Weights of a small self-supervised image encoder.
Model: 2.54M parameters, 32-pixel images, arch mobilenet_v2, norm batchnorm, activation silu, depths [2, 2, 4, 2], widths [16, 24, 48, 80].
Training: adam_atan2 at rate 0.003, 11100 steps, batches of 256.
Rows from block 7, named by matrix and row number. Each number is 500 + 40 x the weight over its row's rms, rounded and kept within 0 to 999. All counts start at 0. Numbers have three digits each. After the name is the row's rms in percent of the matrix's.
# fc2: squeeze-excite expand (model.blocks.7.se.fc2.weight, 288x18), inputs 0-17
fc2.0 102:526497524505518533609485555519587497539477499523513490
fc2.1 076:495503474511444440558462448499417478435519481535493484
fc2.2 107:457505521501440437430451426503424500498496501488503509
fc2.3 100:412498502492502490396505438479469489547525504541484501
fc2.4 055:457493483474445515420464468474399489513550507486509504
fc2.5 184:456499477503440440451437443484412497465492505516497502
fc2.6 103:489506418490550519471563511408499500479566502475491495
fc2.7 092:508498528499520586504518528591505504548537514582511496
fc2.8 096:572504467500503547456494577536599512498469507486497503
fc2.9 161:453500471506475457482457444498427502425486492582494495
fc2.10 068:438503482493482420488448424459439498479451498526497486
fc2.11 098:491501464492572443557500492463520498441441497417506502
fc2.12 064:470515547516520439451521432498413498528527504564492481
fc2.13 154:429497491503433444487413442479453492478459500508501496
fc2.14 078:534493544499401500520437513515510504594490482459505512
fc2.15 075:473496469490497476427492464455410508514553501419503509
fc2.16 096:574502508499455520527481532604541504568461500506504500
fc2.17 083:454493487513439463435445455487405498459500494530505507
fc2.18 100:417496464501493434493462424460488503421480509509484504
fc2.19 069:447496510509475498493442455501417500463472502603491503
fc2.20 068:465497462516495485507472427509417495399544497516492503
fc2.21 066:487491469499513556492518528595535504609520504520502505
fc2.22 091:565512482498543557516606534521525516458557492497498496
fc2.23 076:471499406500430465475427449489504491458473481463490492
fc2.24 079:473501484496420524437471491534484492574515499594508504
fc2.25 081:566496486504481545479485585533599490494453496476496487
fc2.26 109:558503548508562523571533563540557499458518505460494502
fc2.27 072:448497534500498408535430445494448491448463502500516486
fc2.28 116:572503541504498522485501557621532503511487507545498494
fc2.29 099:420502524497493489426476430513454493412501492520493499
fc2.30 080:511499509476426531402449531557537482545472505480511511
fc2.31 143:417500479504452455492427420485460496499441502502501497
fc2.32 115:399503478495492493498499394483424505506507497521495505
fc2.33 137:450497455500463431464443437477418510475462497511496503
fc2.34 085:518489518491497495590499525517558515618467517500504498
fc2.35 106:494498471499422487390460469542493503455506502445503504
fc2.36 088:406503502515501477520467414470406501501512503494516506
fc2.37 095:458499466489423434501431415503472514453509507499502499
fc2.38 078:455514455519427480407441460486468484452485489477491506
fc2.39 068:439505471498537491510488518523528506367479502449509506
fc2.40 095:426495532505489521443484450503481509587511506586508508
fc2.41 107:536509486488431451428454513545517500445438508443504492
fc2.42 085:524497534492424486479408510601520508491465498499494492
fc2.43 099:442513444516461460472454429468452507416486491503496501
fc2.44 130:451507418497492473457478427456448500421488502503498498
fc2.45 149:494497544499451430449453448534420505464485494554511500
fc2.46 073:519512554521503532596510560540552488574493488484505480
fc2.47 093:393494543512567527565511457515511501506547499537504506
fc2.48 102:426500491499529436553466422504459500427473513507495493
fc2.49 067:435516552489510448462502418531430512518522517557488504
fc2.50 106:417504501511464487491458426480395495474497500474501499
fc2.51 087:456493478510481464443493411447404509472517498494503494
fc2.52 104:478495474505449396493415457510474499445469489504500507
fc2.53 156:433504456492460451455418448472451499487445499519502499
fc2.54 046:467496492483475458487474460523368495481496509438502486
fc2.55 051:540484449509562541441555546559477504441534477526508495
fc2.56 165:439503466510458435491428425467429498483479501495502504
fc2.57 071:440490480497517451463497440499383513458488490467503501
fc2.58 136:453496429492445446473450446502440496451469504548499492
fc2.59 111:393496460492498467540476424448462502487524504460500505
fc2.60 079:455493443505463516428493433498432510447565513508493507
fc2.61 079:411499449509573512512537482454505496463573495456503504
fc2.62 076:484504397497448466438472456477506501444478491442500503
fc2.63 091:431493470511499538427519461492528496602550498478495498
fc2.64 102:439492463497506469509478420474415506480510503415505506
fc2.65 089:483490532504525443563487424478399491514496514452502500
fc2.66 082:519490559489442502510424504553523502520415498431498496
fc2.67 088:476506408495485503479529484460416493424553503522511499
fc2.68 063:453513455523416499444425482487438503450470509518494496
fc2.69 055:387489442499577498508503474498537508444525524503507489
fc2.70 089:455507451503478482533486508457531494625484507558498502
fc2.71 117:470498500501538493524542492430468505490580499392502504
fc2.72 092:490504481515533584457526504547546501543605498516504500
fc2.73 058:469508521518567502534571490457487521524540500393503491
fc2.74 058:432496437478552516451527501502515501390501501468507496
fc2.75 072:444497447522452480410427462503485501444464494502497511
fc2.76 115:447494459505479424520465416437432508480503506480496502
fc2.77 095:438497470506508448523482417482424493458523500430492499
fc2.78 110:464494447500417432501439439465449491502465500479512504
fc2.79 066:407500479507549472499505452441445489433507482553497504
fc2.80 072:470497501496502481390503466449442494414502528494506493
fc2.81 119:425491437502491446463467433487454512430493495458503494
fc2.82 057:453517390504542531464546480445553508528529500507495501
fc2.83 051:411493491499477541473441461491445494471469509412492496
fc2.84 118:440499512500494519447485399490405494527538500497502503
fc2.85 077:446508428507486437487471452470464499442443489564507507
fc2.86 096:413499522505557501591495464509540494460510506565500494
fc2.87 122:417496425496462493448438448469456498456525493507509494
fc2.88 054:416487446478500491429448456520442510442469501504508495
fc2.89 115:426501453506475468439464420448446500456512495509493496
fc2.90 089:458503432520454429548456445442510514497442504522491495
fc2.91 081:518502549492501596575507566490555499547511489466495501
fc2.92 070:489498504496430414481438481495424517480428507510506499
fc2.93 097:491497444489447447463446497440490502429422511477500497
fc2.94 059:442494495482430471486433428454487497440455500466509513
fc2.95 166:419501487498457457462429419467471505451469497508504499
fc2.96 070:506493580499488419460470478579440512465467498516500499
fc2.97 139:423506467508458459452430435479442492477458491519502505
fc2.98 145:426500463491439440466443438467442501470472502491503496
fc2.99 059:472492441517476425471473484457437498493516481598489497
fc2.100 125:448494475501423486443435439503440494461466505539510507
fc2.101 084:447508470496502471478518418420407507494526488475494502
fc2.102 098:395507480485527478494513444445435506457515505444499497
fc2.103 088:421495488496504471487515416462411505557533501481501496
fc2.104 078:508504406515459479436472514507524485455415486455499499
fc2.105 128:439500458498482428488442416474425500501470498504495497
fc2.106 069:425508446489559533521505473495519501436512523407518492
fc2.107 094:444507436507567474512518478437503509426512502575496504
fc2.108 076:486493473488456423451440464498427518426512516530501495
fc2.109 057:490500540496467437573424444513449493521449497543494507
fc2.110 083:441494431505465475473482418441425491470520494489513493
fc2.111 073:442502485508511497416509460462421500513552514573503487
fc2.112 071:441485485511485499432514403481409498511533483485494499
fc2.113 096:470507456496562529472574489404486504526566499480492499
fc2.114 077:432495490512465498458498413514443480565550507550498514
fc2.115 146:413504479501480443493442425480450503445456502510496490
fc2.116 074:406503490505474519427495469492406496520547496471504510
fc2.117 076:564492526513472528479519558599518508525524484579497513
fc2.118 093:451493423494505447496523440427459486443480492451502508
fc2.119 124:467494485501440413478437419515444501479512496463499507
fc2.120 079:482513499492527545586493545518611501499466479540492508
fc2.121 073:518505495487493400482480467474453488431419499460484515
fc2.122 094:513498477493440488461441484477458503433434496588504506
fc2.123 095:443490543507484477444490405529416507537525498472495496
fc2.124 089:513500517492416458416457501589471503504459496487499504
fc2.125 082:452504459503470399511419439513471487504459488484507501
fc2.126 155:422502467506462471491451414481418502463485503526498499
fc2.127 124:452500481516445416487438426488444499494481501451507502
fc2.128 138:419501464509465450493428438484455492459440500517508501
fc2.129 076:561489540495391519491454513550460511540487493552496496
fc2.130 074:508488487506536524601497512503596500576478504492504478
fc2.131 042:417518546507426479443444470481431500510489483489508518
fc2.132 087:551505511505511584498532580566555507522516500556502492
fc2.133 135:437498475514485467462447429469449501407466500491506498
fc2.134 059:470487496530492531480444417525486510586424490468506486
fc2.135 125:524494563504425438521438480546470510525476501575504494
fc2.136 118:461505499503456432466435411497431505461486495471500498
fc2.137 089:521498518505511575502524583567581512503507503557512496
fc2.138 083:497499558491514526630465527541551498483472490507499499
fc2.139 123:434500513503469506405476445509407510503541498508504505
fc2.140 064:446492482523521423488460408528430527476471516514509503
fc2.141 077:437499454522523419513482413487463516480452498551498497
fc2.142 054:390501525512553470541477432455501514459490504534505502
fc2.143 060:481495453501516443548504421444418495517506505556479485
fc2.144 104:431495440510447478417439436479515505514470487483493507
fc2.145 101:511499589500448454491421492589498499524471506488496490
fc2.146 083:407503442503483464516457433467466496480502488426499487
fc2.147 079:539496459488479521449489537516558518542445488607498507
fc2.148 110:509501538514489394483448476552438502455443500516494498
fc2.149 098:391501536498515492543481410499436510503515506522505493
fc2.150 132:441498448493451449445450419448473510509499500457499501
fc2.151 095:504507553513446485498459507500541487571426512409493494
fc2.152 066:498500526488443432482431485489425511465417500477518499
fc2.153 077:416505484491448501427441429466455511516464508502504493
fc2.154 079:525494508491517589482512583564559512531511505560509502
fc2.155 113:522496505493455434512442503529502497474399498419493499
fc2.156 085:416508499504492498478438464501469495562450500593503507
fc2.157 097:492501424492468471521487483416518503443442496422498504
fc2.158 069:499500519504551571537537547578556516546548505542505509
fc2.159 105:453501416499484451462455454474482507427479486434501505
fc2.160 119:458502399505482485453474440441475507436464500485503504
fc2.161 171:456504476506459451465446452477410504476428501535500496
fc2.162 084:518508460497506586465516542550588494534556490464497496
fc2.163 076:442493493499480447430461428513423484440508503480511495
fc2.164 141:432502453510479421441447439456475500481475500458500501
fc2.165 055:487526521483515516522531556544603533553476506432485490
fc2.166 068:501486524506449428474449459558460525408513510470504507
fc2.167 158:395500444493495472452449412478483495488498499481503505
fc2.168 083:437496468498474409488442436450472506468461499466496503
fc2.169 091:423501464501488479455511435473444514562577490473501494
fc2.170 058:447505429502466528448453449462419501467456511502516496
fc2.171 117:552495554500553538562531574517573503534501496459504494
fc2.172 120:446501467506450443483432427490430496460457507510508503
fc2.173 100:442506444494585500498542471453487491569497500572496504
fc2.174 095:426501510498506467518491426520415501575536504540494495
fc2.175 091:436494492491498448507500405496407506527536506544503503
fc2.176 109:521496569500443446518412503551476493437456483503498504
fc2.177 056:486501440511492426531472477454409513449517511446484513
fc2.178 086:478507455508451466424450472488499508437403497500505499
fc2.179 118:431495423499509465488490433456434501440493499454494503
fc2.180 089:511500479494448506460480516501572506612466494565501497
fc2.181 101:492496495502460449412443458502452501432451503450499504
fc2.182 117:445503531497475512463480412470389494516532501503502505
fc2.183 070:441497535503600447563524494532521493490484479565501513
fc2.184 154:434502467501481431511449413479443493449465502518502504
fc2.185 126:466492492504571477562526467466467495471548509396495504
fc2.186 094:594502519495513554520525575571564501515490501486505509
fc2.187 118:538501530503511552528523560586544510560509501575504506
fc2.188 099:383498512505529493495523436461443511467556512495494497
fc2.189 074:433494431504559506457557468460457496449552495533495502
fc2.190 132:456502516512448454431445444527405506480482505510495496
fc2.191 059:464496524509433462459463457510424497567549486552483509
fc2.192 105:437502544501481441453472407528430504462485494509505492
fc2.193 161:592502558494509548501537574570538502522522499484505504
fc2.194 175:412495456494456469439433442467457504484463494494501498
fc2.195 062:509498504497464499437483467571428497490566493585512505
fc2.196 044:519487545492444483576402472515532498533452507462521497
fc2.197 091:408504486508480497460468436466433498495532507579510500
fc2.198 088:538487499498462450474490545559512495428426497422497498
fc2.199 069:456504478509501442523482400520451506444449522453477493
fc2.200 070:492494531492545595542527537574552506554532498523489494
fc2.201 092:454497447491453498427462434473438504515502492425497500
fc2.202 100:585498476485464531475506582548566509517464496446505504
fc2.203 101:413502472511474509451491427472427495536554498462508500
fc2.204 092:480489486499470448444485451479401497410487494494503502
fc2.205 072:500497503500518606478526578550563511549518508523511502
fc2.206 072:481507510489488426475485395562426502518499513472510503
fc2.207 092:422500540490500488490506417495429495551549506559501510
fc2.208 097:501510426499555450523511499454531498410448505444506494
fc2.209 077:495488491511500570419495506506608501525487514436495488
fc2.210 132:470503464502447452396424465511476503482450501511496497
fc2.211 080:446497501512468419483453439507420499485427501508501500
fc2.212 128:449496505492461493440473412526397495499517495528496495
fc2.213 058:571499540511504492589507463597504507477530484468521502
fc2.214 067:505513477495565549561552552525551501561548507552491490
fc2.215 099:488499490500599507531562501459538499545537504413501501
fc2.216 052:472518489528616475542527485503569503457460496538492486
fc2.217 143:440498473505483440488452427471434499415486496493506502
fc2.218 079:437491544493608471576517474509517496551503491515512488
fc2.219 177:564503527500522569525565545547542502538579498492500498
fc2.220 101:408506452501482463493451443446470497491431495457494492
fc2.221 096:417504521501479495441484419476419502441503496499502487
fc2.222 102:491492501495433450430415456520461496475432504515506503
fc2.223 040:576494439544495545474550559555553527476486491465494493
fc2.224 104:423498437505477470526465407479459498458485497550494516
fc2.225 096:564504517503495462514490548558527504437432499413498510
fc2.226 097:432499464507491418491456415472462496485480506438506498
fc2.227 047:469514480492481429558461467506503538542426502416498499
fc2.228 103:476504449503440453398449453469471499513493496450502501
fc2.229 109:453497471505458403537435455470470493475437501519499503
fc2.230 090:482499450489535567409545485487460497439548507542504489
fc2.231 070:496494491499520502534507520449606507533469490397510502
fc2.232 097:432493441482489473481494422454427502428488501489500498
fc2.233 072:452508469504555509505505499504516502370501518430507500
fc2.234 167:447505468497480416503445441454444499450443498507503495
fc2.235 107:459500483513443487403458431499433504452496507520498496
fc2.236 140:451508500491506478522506390474399497524535496477499494
fc2.237 144:570496508500523570527577547544541509522573501492509506
fc2.238 085:456496488507563432595484483490527501441442517479493500
fc2.239 061:418494520511553438487481438477524487447443507446494502
fc2.240 105:409496444500477494515436447508481501548486491581497503
fc2.241 112:556503548510520499556490571541575507427463494478495502
fc2.242 090:508495476498516535531553544493582499616507485485503515
fc2.243 104:445506474509418473439417429483489503468510500484499505
fc2.244 168:439500457501437478456434439461463504456443505520503504
fc2.245 117:493503560505514462544483443566422509417509500520507500
fc2.246 083:454500467500422432429434459504506496512443491493493507
fc2.247 076:466503533507532533542512509503426504416526501595497484
fc2.248 092:451496558492474509521482431528405504522538500569497506
fc2.249 054:471513497520479416562462466496455497467403509474504505
fc2.250 151:450496476499465434479450439475413504443480501541506506
fc2.251 106:526510557496440461508447504520528506519415498410503499
fc2.252 114:439500450500471442494430445447498496489416505494510502
fc2.253 094:460502433510462441496433483465501509442412510495489506
fc2.254 108:451504479503424490431433437467525487441481494471506487
fc2.255 115:400504454486492483492480405453437494501481496499495497
fc2.256 091:447505473498439466427451434499433500451535505490498498
fc2.257 077:497502580504503559547540503517474488557596487535498488
fc2.258 152:436500454506433455476414439472475490499448498508493494
fc2.259 067:428496549490562479489516475511487523479550503604526525
fc2.260 115:451496478505478413529437438476446505455451492531493497
fc2.261 075:603494520487510491524515535585515504427527515458502501
fc2.262 141:453504443489449465424462432469458502431494501509499508
fc2.263 109:451504442506462452475432471446496499496400505507490501
fc2.264 092:421505458490475474522471437413439501474523493461506499
fc2.265 060:486496469508510588472509577532559513581502516531517509
fc2.266 092:545493570497534527553539577524530499582535490491510508
fc2.267 155:448496489504444446457431433471434502461470500467503502
fc2.268 096:548498520521413494444448533528464501499421504447501502
fc2.269 081:502492464504554421590491497498519508455423499459502504
fc2.270 075:478492461518447469433448480458503488534411502438490495
fc2.271 119:443491438503475477454438461464527497410457500533503499
fc2.272 099:519498587505421494465447501589495492541475493492508502
fc2.273 087:527501582512513541546520577547556507499506489571513495
fc2.274 117:437499456501484453420460428506424497476506507524504503
fc2.275 101:481511432505558506477562497438489493455588515460492513
fc2.276 099:520493509508448458460439517563518501446405510459495490
fc2.277 086:451499432503507427514458477456483497435480494418513509
fc2.278 104:423493460506508485479491409448427507532523496452493500
fc2.279 084:493501459495517556423495580507589494504467514543509498
fc2.280 124:425499473491498463477444420489425503476464500557494508
fc2.281 082:411508475484490464480435433452520516462470514439505500
fc2.282 112:449499474496440503421454433469420500464512499508488504
fc2.283 085:562504526511536474553517577538575490491490495425506495
fc2.284 122:502509517486442412481456471504446497419442500465502506
fc2.285 080:542499491488419431451450501518452507430468494457517500
fc2.286 160:594504539497534555505565563556519503526544505500502504
fc2.287 072:446508504522532474615467430513520501483480502551478489