From a checkpoint of a small self-supervised image encoder: 11100 steps.
Rows from block 3, named by matrix and row number. Rows with one number belong to one channel. Each number is 128 + 32 x the weight over its row's rms, rounded and kept within 0 to 255. All counts start at 0. After the name is the row's rms in percent of the matrix's.
# convs0: expand pointwise conv (model.blocks.3.convs.0.weight, 144x24x1x1), inputs 0-23
# convs1: depthwise 3x3 conv (model.blocks.3.convs.1.weight, 144x1x3x3), a 3x3 kernel
# convs2: project pointwise conv (model.blocks.3.convs.2.weight, 24x144x1x1, transposed), outputs 0-23
convs0.91 099 [146 135 185 125  68 140 128 158 118 131  92  95 141 103 108  84  92 105  72 139 104 138 144 195]
convs1.91 110 [152 118 165 149 130 187 149 122 181]
convs2.91 107 [148  69 126  93 129 112  58  73 131 129 120 128 139  85 120  96  95 185  84 129 143 149 147 159]
convs0.92 099 [ 99  61 129 170 148  84 127  93 123 132 129 155 139 177  48 146 137 137 128  79 109 105 142 115]
convs1.92 110 [129 127 132  89  84  75 154 147 171]
convs2.92 088 [129  99 177 109 110 143 214 121 107 140 106 148 141 140 130  69 108  99 117 113 202 116 143 143]
convs0.93 098 [133  74 102 158 128 129 184  69 162 108 115 156 184 112 116 143 115 132 100  88  78 105  88 118]
convs1.93 089 [ 84 105 185 155  95 125 160 102 129]
convs2.93 085 [181  84  82 125 133 148 109 147 129 173 153 135 108  87 128 160 132 101  89  47 164 140 111 142]
convs0.94 097 [ 91 130  94 145 184 158 108 110 123 130 135 118 110  72 145 144 188 149 144 166 191 110 161 170]
convs1.94 094 [126 188 145  88 158 152  98  94 112]
convs2.94 079 [175 144 140 141 113 192 138 160  70 140  85 124 138  89 120 121 120 111 126  92 126 105 128 212]
convs0.95 099 [156  58 141 121 128 149 109  67 121  51 112 139 140 109 137 127 118  84 137  82 126 144  93  90]
convs1.95 093 [140 154 114 207 137  97 114 110 107]
convs2.95 117 [146 141 162 156 107  91 156 125 137  76 106 164 141 117 179  66  77  84 131 111 167 161 107 148]
convs0.96 110 [130 116 151 138  80 122 161 171 134 132 102  73 148 134 153 102 121 121 106 108 110 123  23 102]
convs1.96 101 [134 162 139 173 121 169 120 179 167]
convs2.96 093 [129  97 104 131 163 151 136 105 128 206 169 163 111 124 150 123  54 105  86 110 165 123  96 145]
convs0.97 103 [134 150 118 113  97 142 144 113 109 122 109 117 233 133 107 139 149 188 112 179 101  92 131 150]
convs1.97 093 [ 72 128 190 156 119  98 145 132 116]
convs2.97 098 [141 148 106 112  93  93 102 139 134 164 153 159 120  73 127 142 137 149  48  99  54 132 152 137]
convs0.98 098 [179 146 160 119 120 170  60  71 134 131 114 108 143 110  61  94 151 173 120 141 129 128 151 152]
convs1.98 120 [118 107 122 113  67  73 117  95 107]
convs2.98 121 [100 128 119 185 142  55 148 166 180  85  85 111 134 100 166 129 120 145 141 146 126 143  72 125]
convs0.99 099 [121 122  89  88 140 151 161 106 130 139  57 102  60 107 156 127 148 129  95 107 163 147 117 191]
convs1.99 095 [154 144 142 161  94  90 155  86  85]
convs2.99 087 [139 165 143 133  49 121 131 140 133  92  94  50 142 134 138  74 153 142 157 121 113 119 100  87]
convs0.100 103 [177 136 108 100 145 136 136  90  62 161 149 164 109 111 116 141  88  47 129  87 116 118 111 154]
convs1.100 099 [111 145  93 146 185 135  81 140  90]
convs2.100 122 [ 72 153 155 111 177 130 164  69 109 100 123 196  92 170 175 122 128 118 119 127 118 102 133 107]
convs0.101 099 [116 129 116 152 180  71 133  53 122 178 117 152  94 143  63 137 145 116 112 116 171 123 141 146]
convs1.101 090 [108 101  89 168 145 169 107  84 153]
convs2.101 079 [175 143 222 137 100 161 173 144  90  96  75 104 162 146 130 108 137 143 127 106 136 115 141 138]
convs0.102 102 [139 117 145 134 120 210 118 139 108 149 162 107  96 179  68 118 103 118 113 138 166 148 191 112]
convs1.102 095 [134  75 156 112  94 148 124 117 188]
convs2.102 102 [144 177  68 151 104 132 143 161 117 166 144 106 155 136  85 145 125  81 108  71 186 136 155 151]
convs0.103 101 [192 177 161  74 128 156 113 132 117 131 116 113 135  87  85 124 118  66 133 116 164 161 115  82]
convs1.103 091 [160 186 142  85  99  86 116 135 130]
convs2.103 084 [116 162 133 101 138 135 130 130 161 127 128  83 141 136 113 153 201 210 144 138 148 153 169  74]
convs0.104 098 [156 189 154 100 133  95 153 140 134 121 151 103 132  92 180 111 145 123 152 172 174 182 129  70]
convs1.104 126 [124 123 138  79  75  93  84 107 110]
convs2.104 068 [181 145 147 107  75 125  77 145 139  81  88  66 170 119 116 150 154 122 154 132  88 162 124 101]
convs0.105 096 [119  89 105 148 125 173  75 135 185  84 148 157 154 185 110 120  94 157 122 168 137  96 161 152]
convs1.105 089 [133  87 117 176  97 118 105 185 111]
convs2.105 093 [ 74  92 133 135 153 118  68 163 143 152 154 118  85  94 102 180 134 143 148 112  89  69 144 105]
convs0.106 102 [207 139 203  96 103 102 118 115 109 132 137 141 148 112 125 110  99  83 132 121 136  82 107  76]
convs1.106 094 [149 107 107 167 179 100 177 151 118]
convs2.106 107 [150 110 111  99  96 149 138 115 118 149 111 154 140  96 153  95  44  75  91 109 183 161 121 158]
convs0.107 095 [130 135 135 144 111 103 189 149 172  73 107 108 119  96 154  97  87 114  89  95  87 190 106 120]
convs1.107 133 [107 118 120 131  40 134 115 143 109]
convs2.107 119 [117 126 110 156 212 159 168 127 107 148 163 168  79 121 120 176 142 115 120 103 157 126 155 178]
convs0.108 101 [151 171 112 131 114  96 162 127 192 132 150 132 145 175 155 131 119 150  79 213 129 162 134 108]
convs1.108 100 [ 94 108 133 117 124 207 101 108 142]
convs2.108 138 [139 117 105 143 124  90 146 181 184 122 118 103  94  68 169 122 116 147  86 120 105 196 104 148]
convs0.109 093 [ 71 155 114 117 135 144 145 112 159 126 143 169 169  96 149 140 110 144  77  71 154  54 116 148]
convs1.109 088 [ 90 189 104 125 159  90 111 113 103]
convs2.109 098 [143 182  79 142 153 138 115 147 168 105 110 122 129  76 151 156 149 161  70  76 154 146 141 178]
convs0.110 095 [ 85  89 106 159 124 114 151  81 169 107 146 167 184 164 130 129  92 177  80 131 135 130 173 149]
convs1.110 099 [149 156 132  92  84  87  99  94  96]
convs2.110 103 [187 107 130 122 100 137 164 142 160 148  90  64 149 120 145  69 144 178 114 165 162 157 117 155]
convs0.111 098 [160 119 130 127  81 164 144 123 165  65 106 168 116 151 176  92 119 161 130 144  83  83  91 161]
convs1.111 089 [159 173 135 157 109 117 119  86  73]
convs2.111 111 [112 187 129 128 136 118  71 113 106 141 190 137 107 165  75 168 154 114 116  79 100 149 165 108]
convs0.112 099 [112 159 118 158  95 118 105 156 163 111 117  88 204 123 108 129 162 196 110 167  81 111 148 127]
convs1.112 107 [140  85 129 121  86  81 155  85 104]
convs2.112 088 [142 123 124 148 141 121 100  93  72 122 116 172 103 144 133 115  96  45 193 119 174 109 103 123]
convs0.113 100 [187 124 127  94 113 183 118  40  95 137 128 133 149 119  82 112 159 157 119 164 116 135 160 145]
convs1.113 135 [124 119 124 128  76  77 119  73 101]
convs2.113 093 [151  80 101 164 122  86 158 165 176 127  84  70 131 106 165 115 156 154 115 142 140 157  73 119]
convs0.114 095 [146 150 133 140 108  97  58 113 171  71 146 125 134 126  90 154 185 162 137 111 108  82 134  81]
convs1.114 092 [150  82 109 161 141 108  88 180 143]
convs2.114 101 [141 159  79 139 149 103 122 157 151 110 150 159 127  87 180 162 126 113 104  51  88 175 111 110]
convs0.115 102 [119 138 174 170  66 116 122 166 145  77 103  91 145 150 142  89 123 141 157 201 104 139 132 150]
convs1.115 094 [184 112  84 118 114 142  80 146 157]
convs2.115 106 [133 106 124 153 137  91 104 169 146 111 116 140  68  40 174 146 110 144 128 125  74 143 109 158]
convs0.116 100 [ 94 184 183 136 152 125  62 155 173 135 100  74 105 115 116 115 112 117 178 134 170 116 127 119]
convs1.116 089 [137 130 150 155  86 106  74 176 150]
convs2.116 087 [183  86 154  76 117 153 118 107  93 143 175 153 141 100 114 134 150 176 105 106  90 153 189 139]
convs0.117 105 [111 110 104 188 113  86  96 157 182  86 110  99 124 123 114 141 182 201 140 133  97 117 129 115]
convs1.117 109 [ 93 108  92 132  76  70 118 122 125]
convs2.117 098 [192 112 138 130 103  86 125  96  92 145 122 144 126  87 165  97  82  90  88  89 165  88  96 144]
convs0.118 097 [114 136 116 102 139 125  74 124 162 120 162 138 167 140  40 165 160 168  95 143 112 136 163  84]
convs1.118 104 [108 103  84 194 120 111 160 150 127]
convs2.118 104 [147 147 118 130 212 136 146 116 139 101 130 136  68 135 166 189 165 151 114 125 105 187 145 122]
convs0.119 101 [126  84 100 135 214 115  87  90 130 139 156 129 133 103 100 184 185 160 139 116 151 128 123 103]
convs1.119 104 [119 122 138  99 175 191 106 166 138]
convs2.119 123 [151 135 129 164 199 149 171 141 114 119 116 132  44 126 118 185 157 124 122 123 132 128 148 182]
convs0.120 099 [ 98  89 140 115  94 154 189 133 134  89 109 138 160 143  91 128 117 178 120  94 103  85 101 196]
convs1.120 096 [156 155 153  90  69  84 137 136 131]
convs2.120 095 [127  81 192  98 121 155 143 103 100 124 164 124 159 171 104 100 141 155 142 112 155 183 181  89]
convs0.121 095 [129 101 158 185 131 134 144 136 149 115  75 106  98 142 154  71  84 118 136 147  87 178  74 156]
convs1.121 094 [120 103 145 182 128  74 131 170 103]
convs2.121 111 [ 96 183  94 180  84 122 101 174 133 142 181  97 119 137  86 152  83  88 147 133 107 145 130 153]
convs0.122 099 [ 95 124 141 164 110 148 124 200 124 123 107  77 159 141  92 135  81 112 134 205 113  94 134 154]
convs1.122 089 [ 98 137 167 132  70 142 116  98 173]
convs2.122 086 [144 184 123 125 152  86 131 121  90 164 191 166 167 110 119 153 144 190 128  76 123 149 155 135]
convs0.123 097 [107 189 115 135 126 131 100 127 104 134 105  94 178 137 127 152 127 188 164 201  72 135 113 147]
convs1.123 091 [176 110 105  70 126 153 116 158  96]
convs2.123 079 [ 99 128 132 166  94 132  83 180 135 104 100 145 103 108 158 132 121 117 197 170  58 101 118 147]
convs0.124 098 [100 120 148 198 104 151 131 164 172 114 127 114  73 205 141 100  77 144 113 124 126 131 118 151]
convs1.124 089 [162  91 109 110 129 115  87 181 165]
convs2.124 083 [115  79 115 119 124 134 111 151 119 199 195 115 102  80 110 157 106 136  97  72  86 124 149 123]
convs0.125 094 [ 85  68 101 164 125 161 111 139 107 117 133 138 162 189 145 112  82 100  94 157 155 160 164 167]
convs1.125 096 [143 141 107  86 118 180 112  80 164]
convs2.125 102 [163 142 103 184 106  99 164 178  88 158 135 154 155 118 106 123 107 105  79  60 127 143 133 167]
convs0.126 104 [134 139 131 156 181 127  91 123 106 174 124 129  80 109 100 135 153  89 145 154 214 103 172 143]
convs1.126 087 [103 144  96 130 199 138  98 143  95]
convs2.126 073 [127 186 132 174 130 140 157 199 175  96  89 126 162 119  95 151 166 186 112 132 133 136 143 137]
convs0.127 101 [ 98 136 142 140 155 156  92 164 100 131 108  38  86 143  85 129 108  88 163 149 118 162  96 124]
convs1.127 092 [128  73 127  97 117 167 131 187 130]
convs2.127 100 [110 200  87 120  91 126 135 165 120 146 154 177 175  91 134 159 106 127 135  93  73 123 168 135]
convs0.128 097 [133 208 155  79 129 103 156  92 160 113 127 137 143  96 114  92 162 155 163 115 126 184  86 136]
convs1.128 088 [116  82 144 140 178  67 120 138 141]
convs2.128 088 [161  78 151 140 118 129 113 125  91 127 184 132 139 123  85 141 142 154  76 128  84 171 205 125]
convs0.129 095 [ 81  72 111 122 136 183  98 191 119 133  84  86  86 118 129 141  97  97 134  99 148 169 136 117]
convs1.129 087 [148  87 173 151  86 140 127  89 162]
convs2.129 096 [127 138 154  95  85 130 132 116 156 110 111  71 175 139  99 122 169 183  90 129 164 149 176  76]
convs0.130 101 [165 100 113 112 131  80 131  75 145 101 129 154 157  41 152 142 145 156 100 104 119 118  96  80]
convs1.130 111 [126  98 114  90  81  82 107  84 129]
convs2.130 093 [117  95 162  85  85 133 138  98 153 127  92  67 119 150 119  77 131 155 123 215 122 145 133 122]
convs0.131 101 [170  95 128 162 125 182  55 123 172 127 141 138 164 141 115 109 124 139 107 145 155  72 186 123]
convs1.131 109 [103  89 114 113  75  93 132  88  99]
convs2.131 124 [125 112 133 164 133  89 149 153 175 128 100 109  99  96 198  90 116 150 130 157  91 133  52 119]
convs0.132 095 [105 107 167 144 184 115 142  70 108 164 125 135 127  98  99 128 154  96 127 158 180  54 138 152]
convs1.132 087 [116 156 110 128 193  85 108 156 102]
convs2.132 084 [124 163 146 166 201 150 124 132 129  77 105 164  86 123 154 136 132 182 131  98 167 120 119 185]
convs0.133 095 [165 108 142 116 120 205  79 128  96 109 150 147 104 183 127 121 152 147 159  93 171  72 134 125]
convs1.133 086 [135 106  94 178 125  80 162 148  95]
convs2.133 109 [ 94  82 136 121 155  95 109 124 173  75 121 158 124 113 179 137 119 173 151 150  70 164  97  88]
convs0.134 101 [143 121 133  97 171 128 151  59 110 182 140 156 117 131  95 140 137 123  98 129 199  82 167 156]
convs1.134 103 [111 137 120  97 209 105 118 144 107]
convs2.134 103 [129 175 111 160 178 184 125 138 138 115 128 167  80 111 148 187  99 102  92  98 145 134 120 181]
convs0.135 105 [ 59 145 131 119 154 104 165 156 124 115 133 143 126 156 203 138 115 118 174 102 148 122  53 133]
convs1.135 119 [130 146 141 150 182 134 164 191 134]
convs2.135 118 [119 117 120 184 134  82 121 200 167 100 124  95  85  85 144 124 125 127 150 160  97 186 104 121]
convs0.136 111 [ 66 156  94 125 183  91 117 133 118 169 150 124 115 121  94 210 129 142 138 179 117 155 128 121]
convs1.136 100 [126 142 186 135 179 124 177 151 135]
convs2.136 088 [194 104 127 146 127 193 161 176  95 147 136 139  95 103 129 154 125  92 140 115  99 123  96 193]
convs0.137 099 [ 75 146  98 140 177  96 122 125 143 195 179 127 140 112  79 181 157 168 110 136 153 128 149 116]
convs1.137 103 [136 133 102 185 188 130 142 159 147]
convs2.137 140 [159 104 133 148 200 154 176 148 118 120 110 134  47 114 128 178 158 130 126 130 141 149 143 178]
convs0.138 101 [100 169  87 150 107  86 127 138 129 115 109  76 143 110 171 158 157 187 103 169 109 112  93  76]
convs1.138 090 [122 185 125 177 145 120  96 129  81]
convs2.138 114 [163 127 126 140 118 132 170 118 110 142 130 165 105  90 190 100  79  86  86  65 151 144  93 158]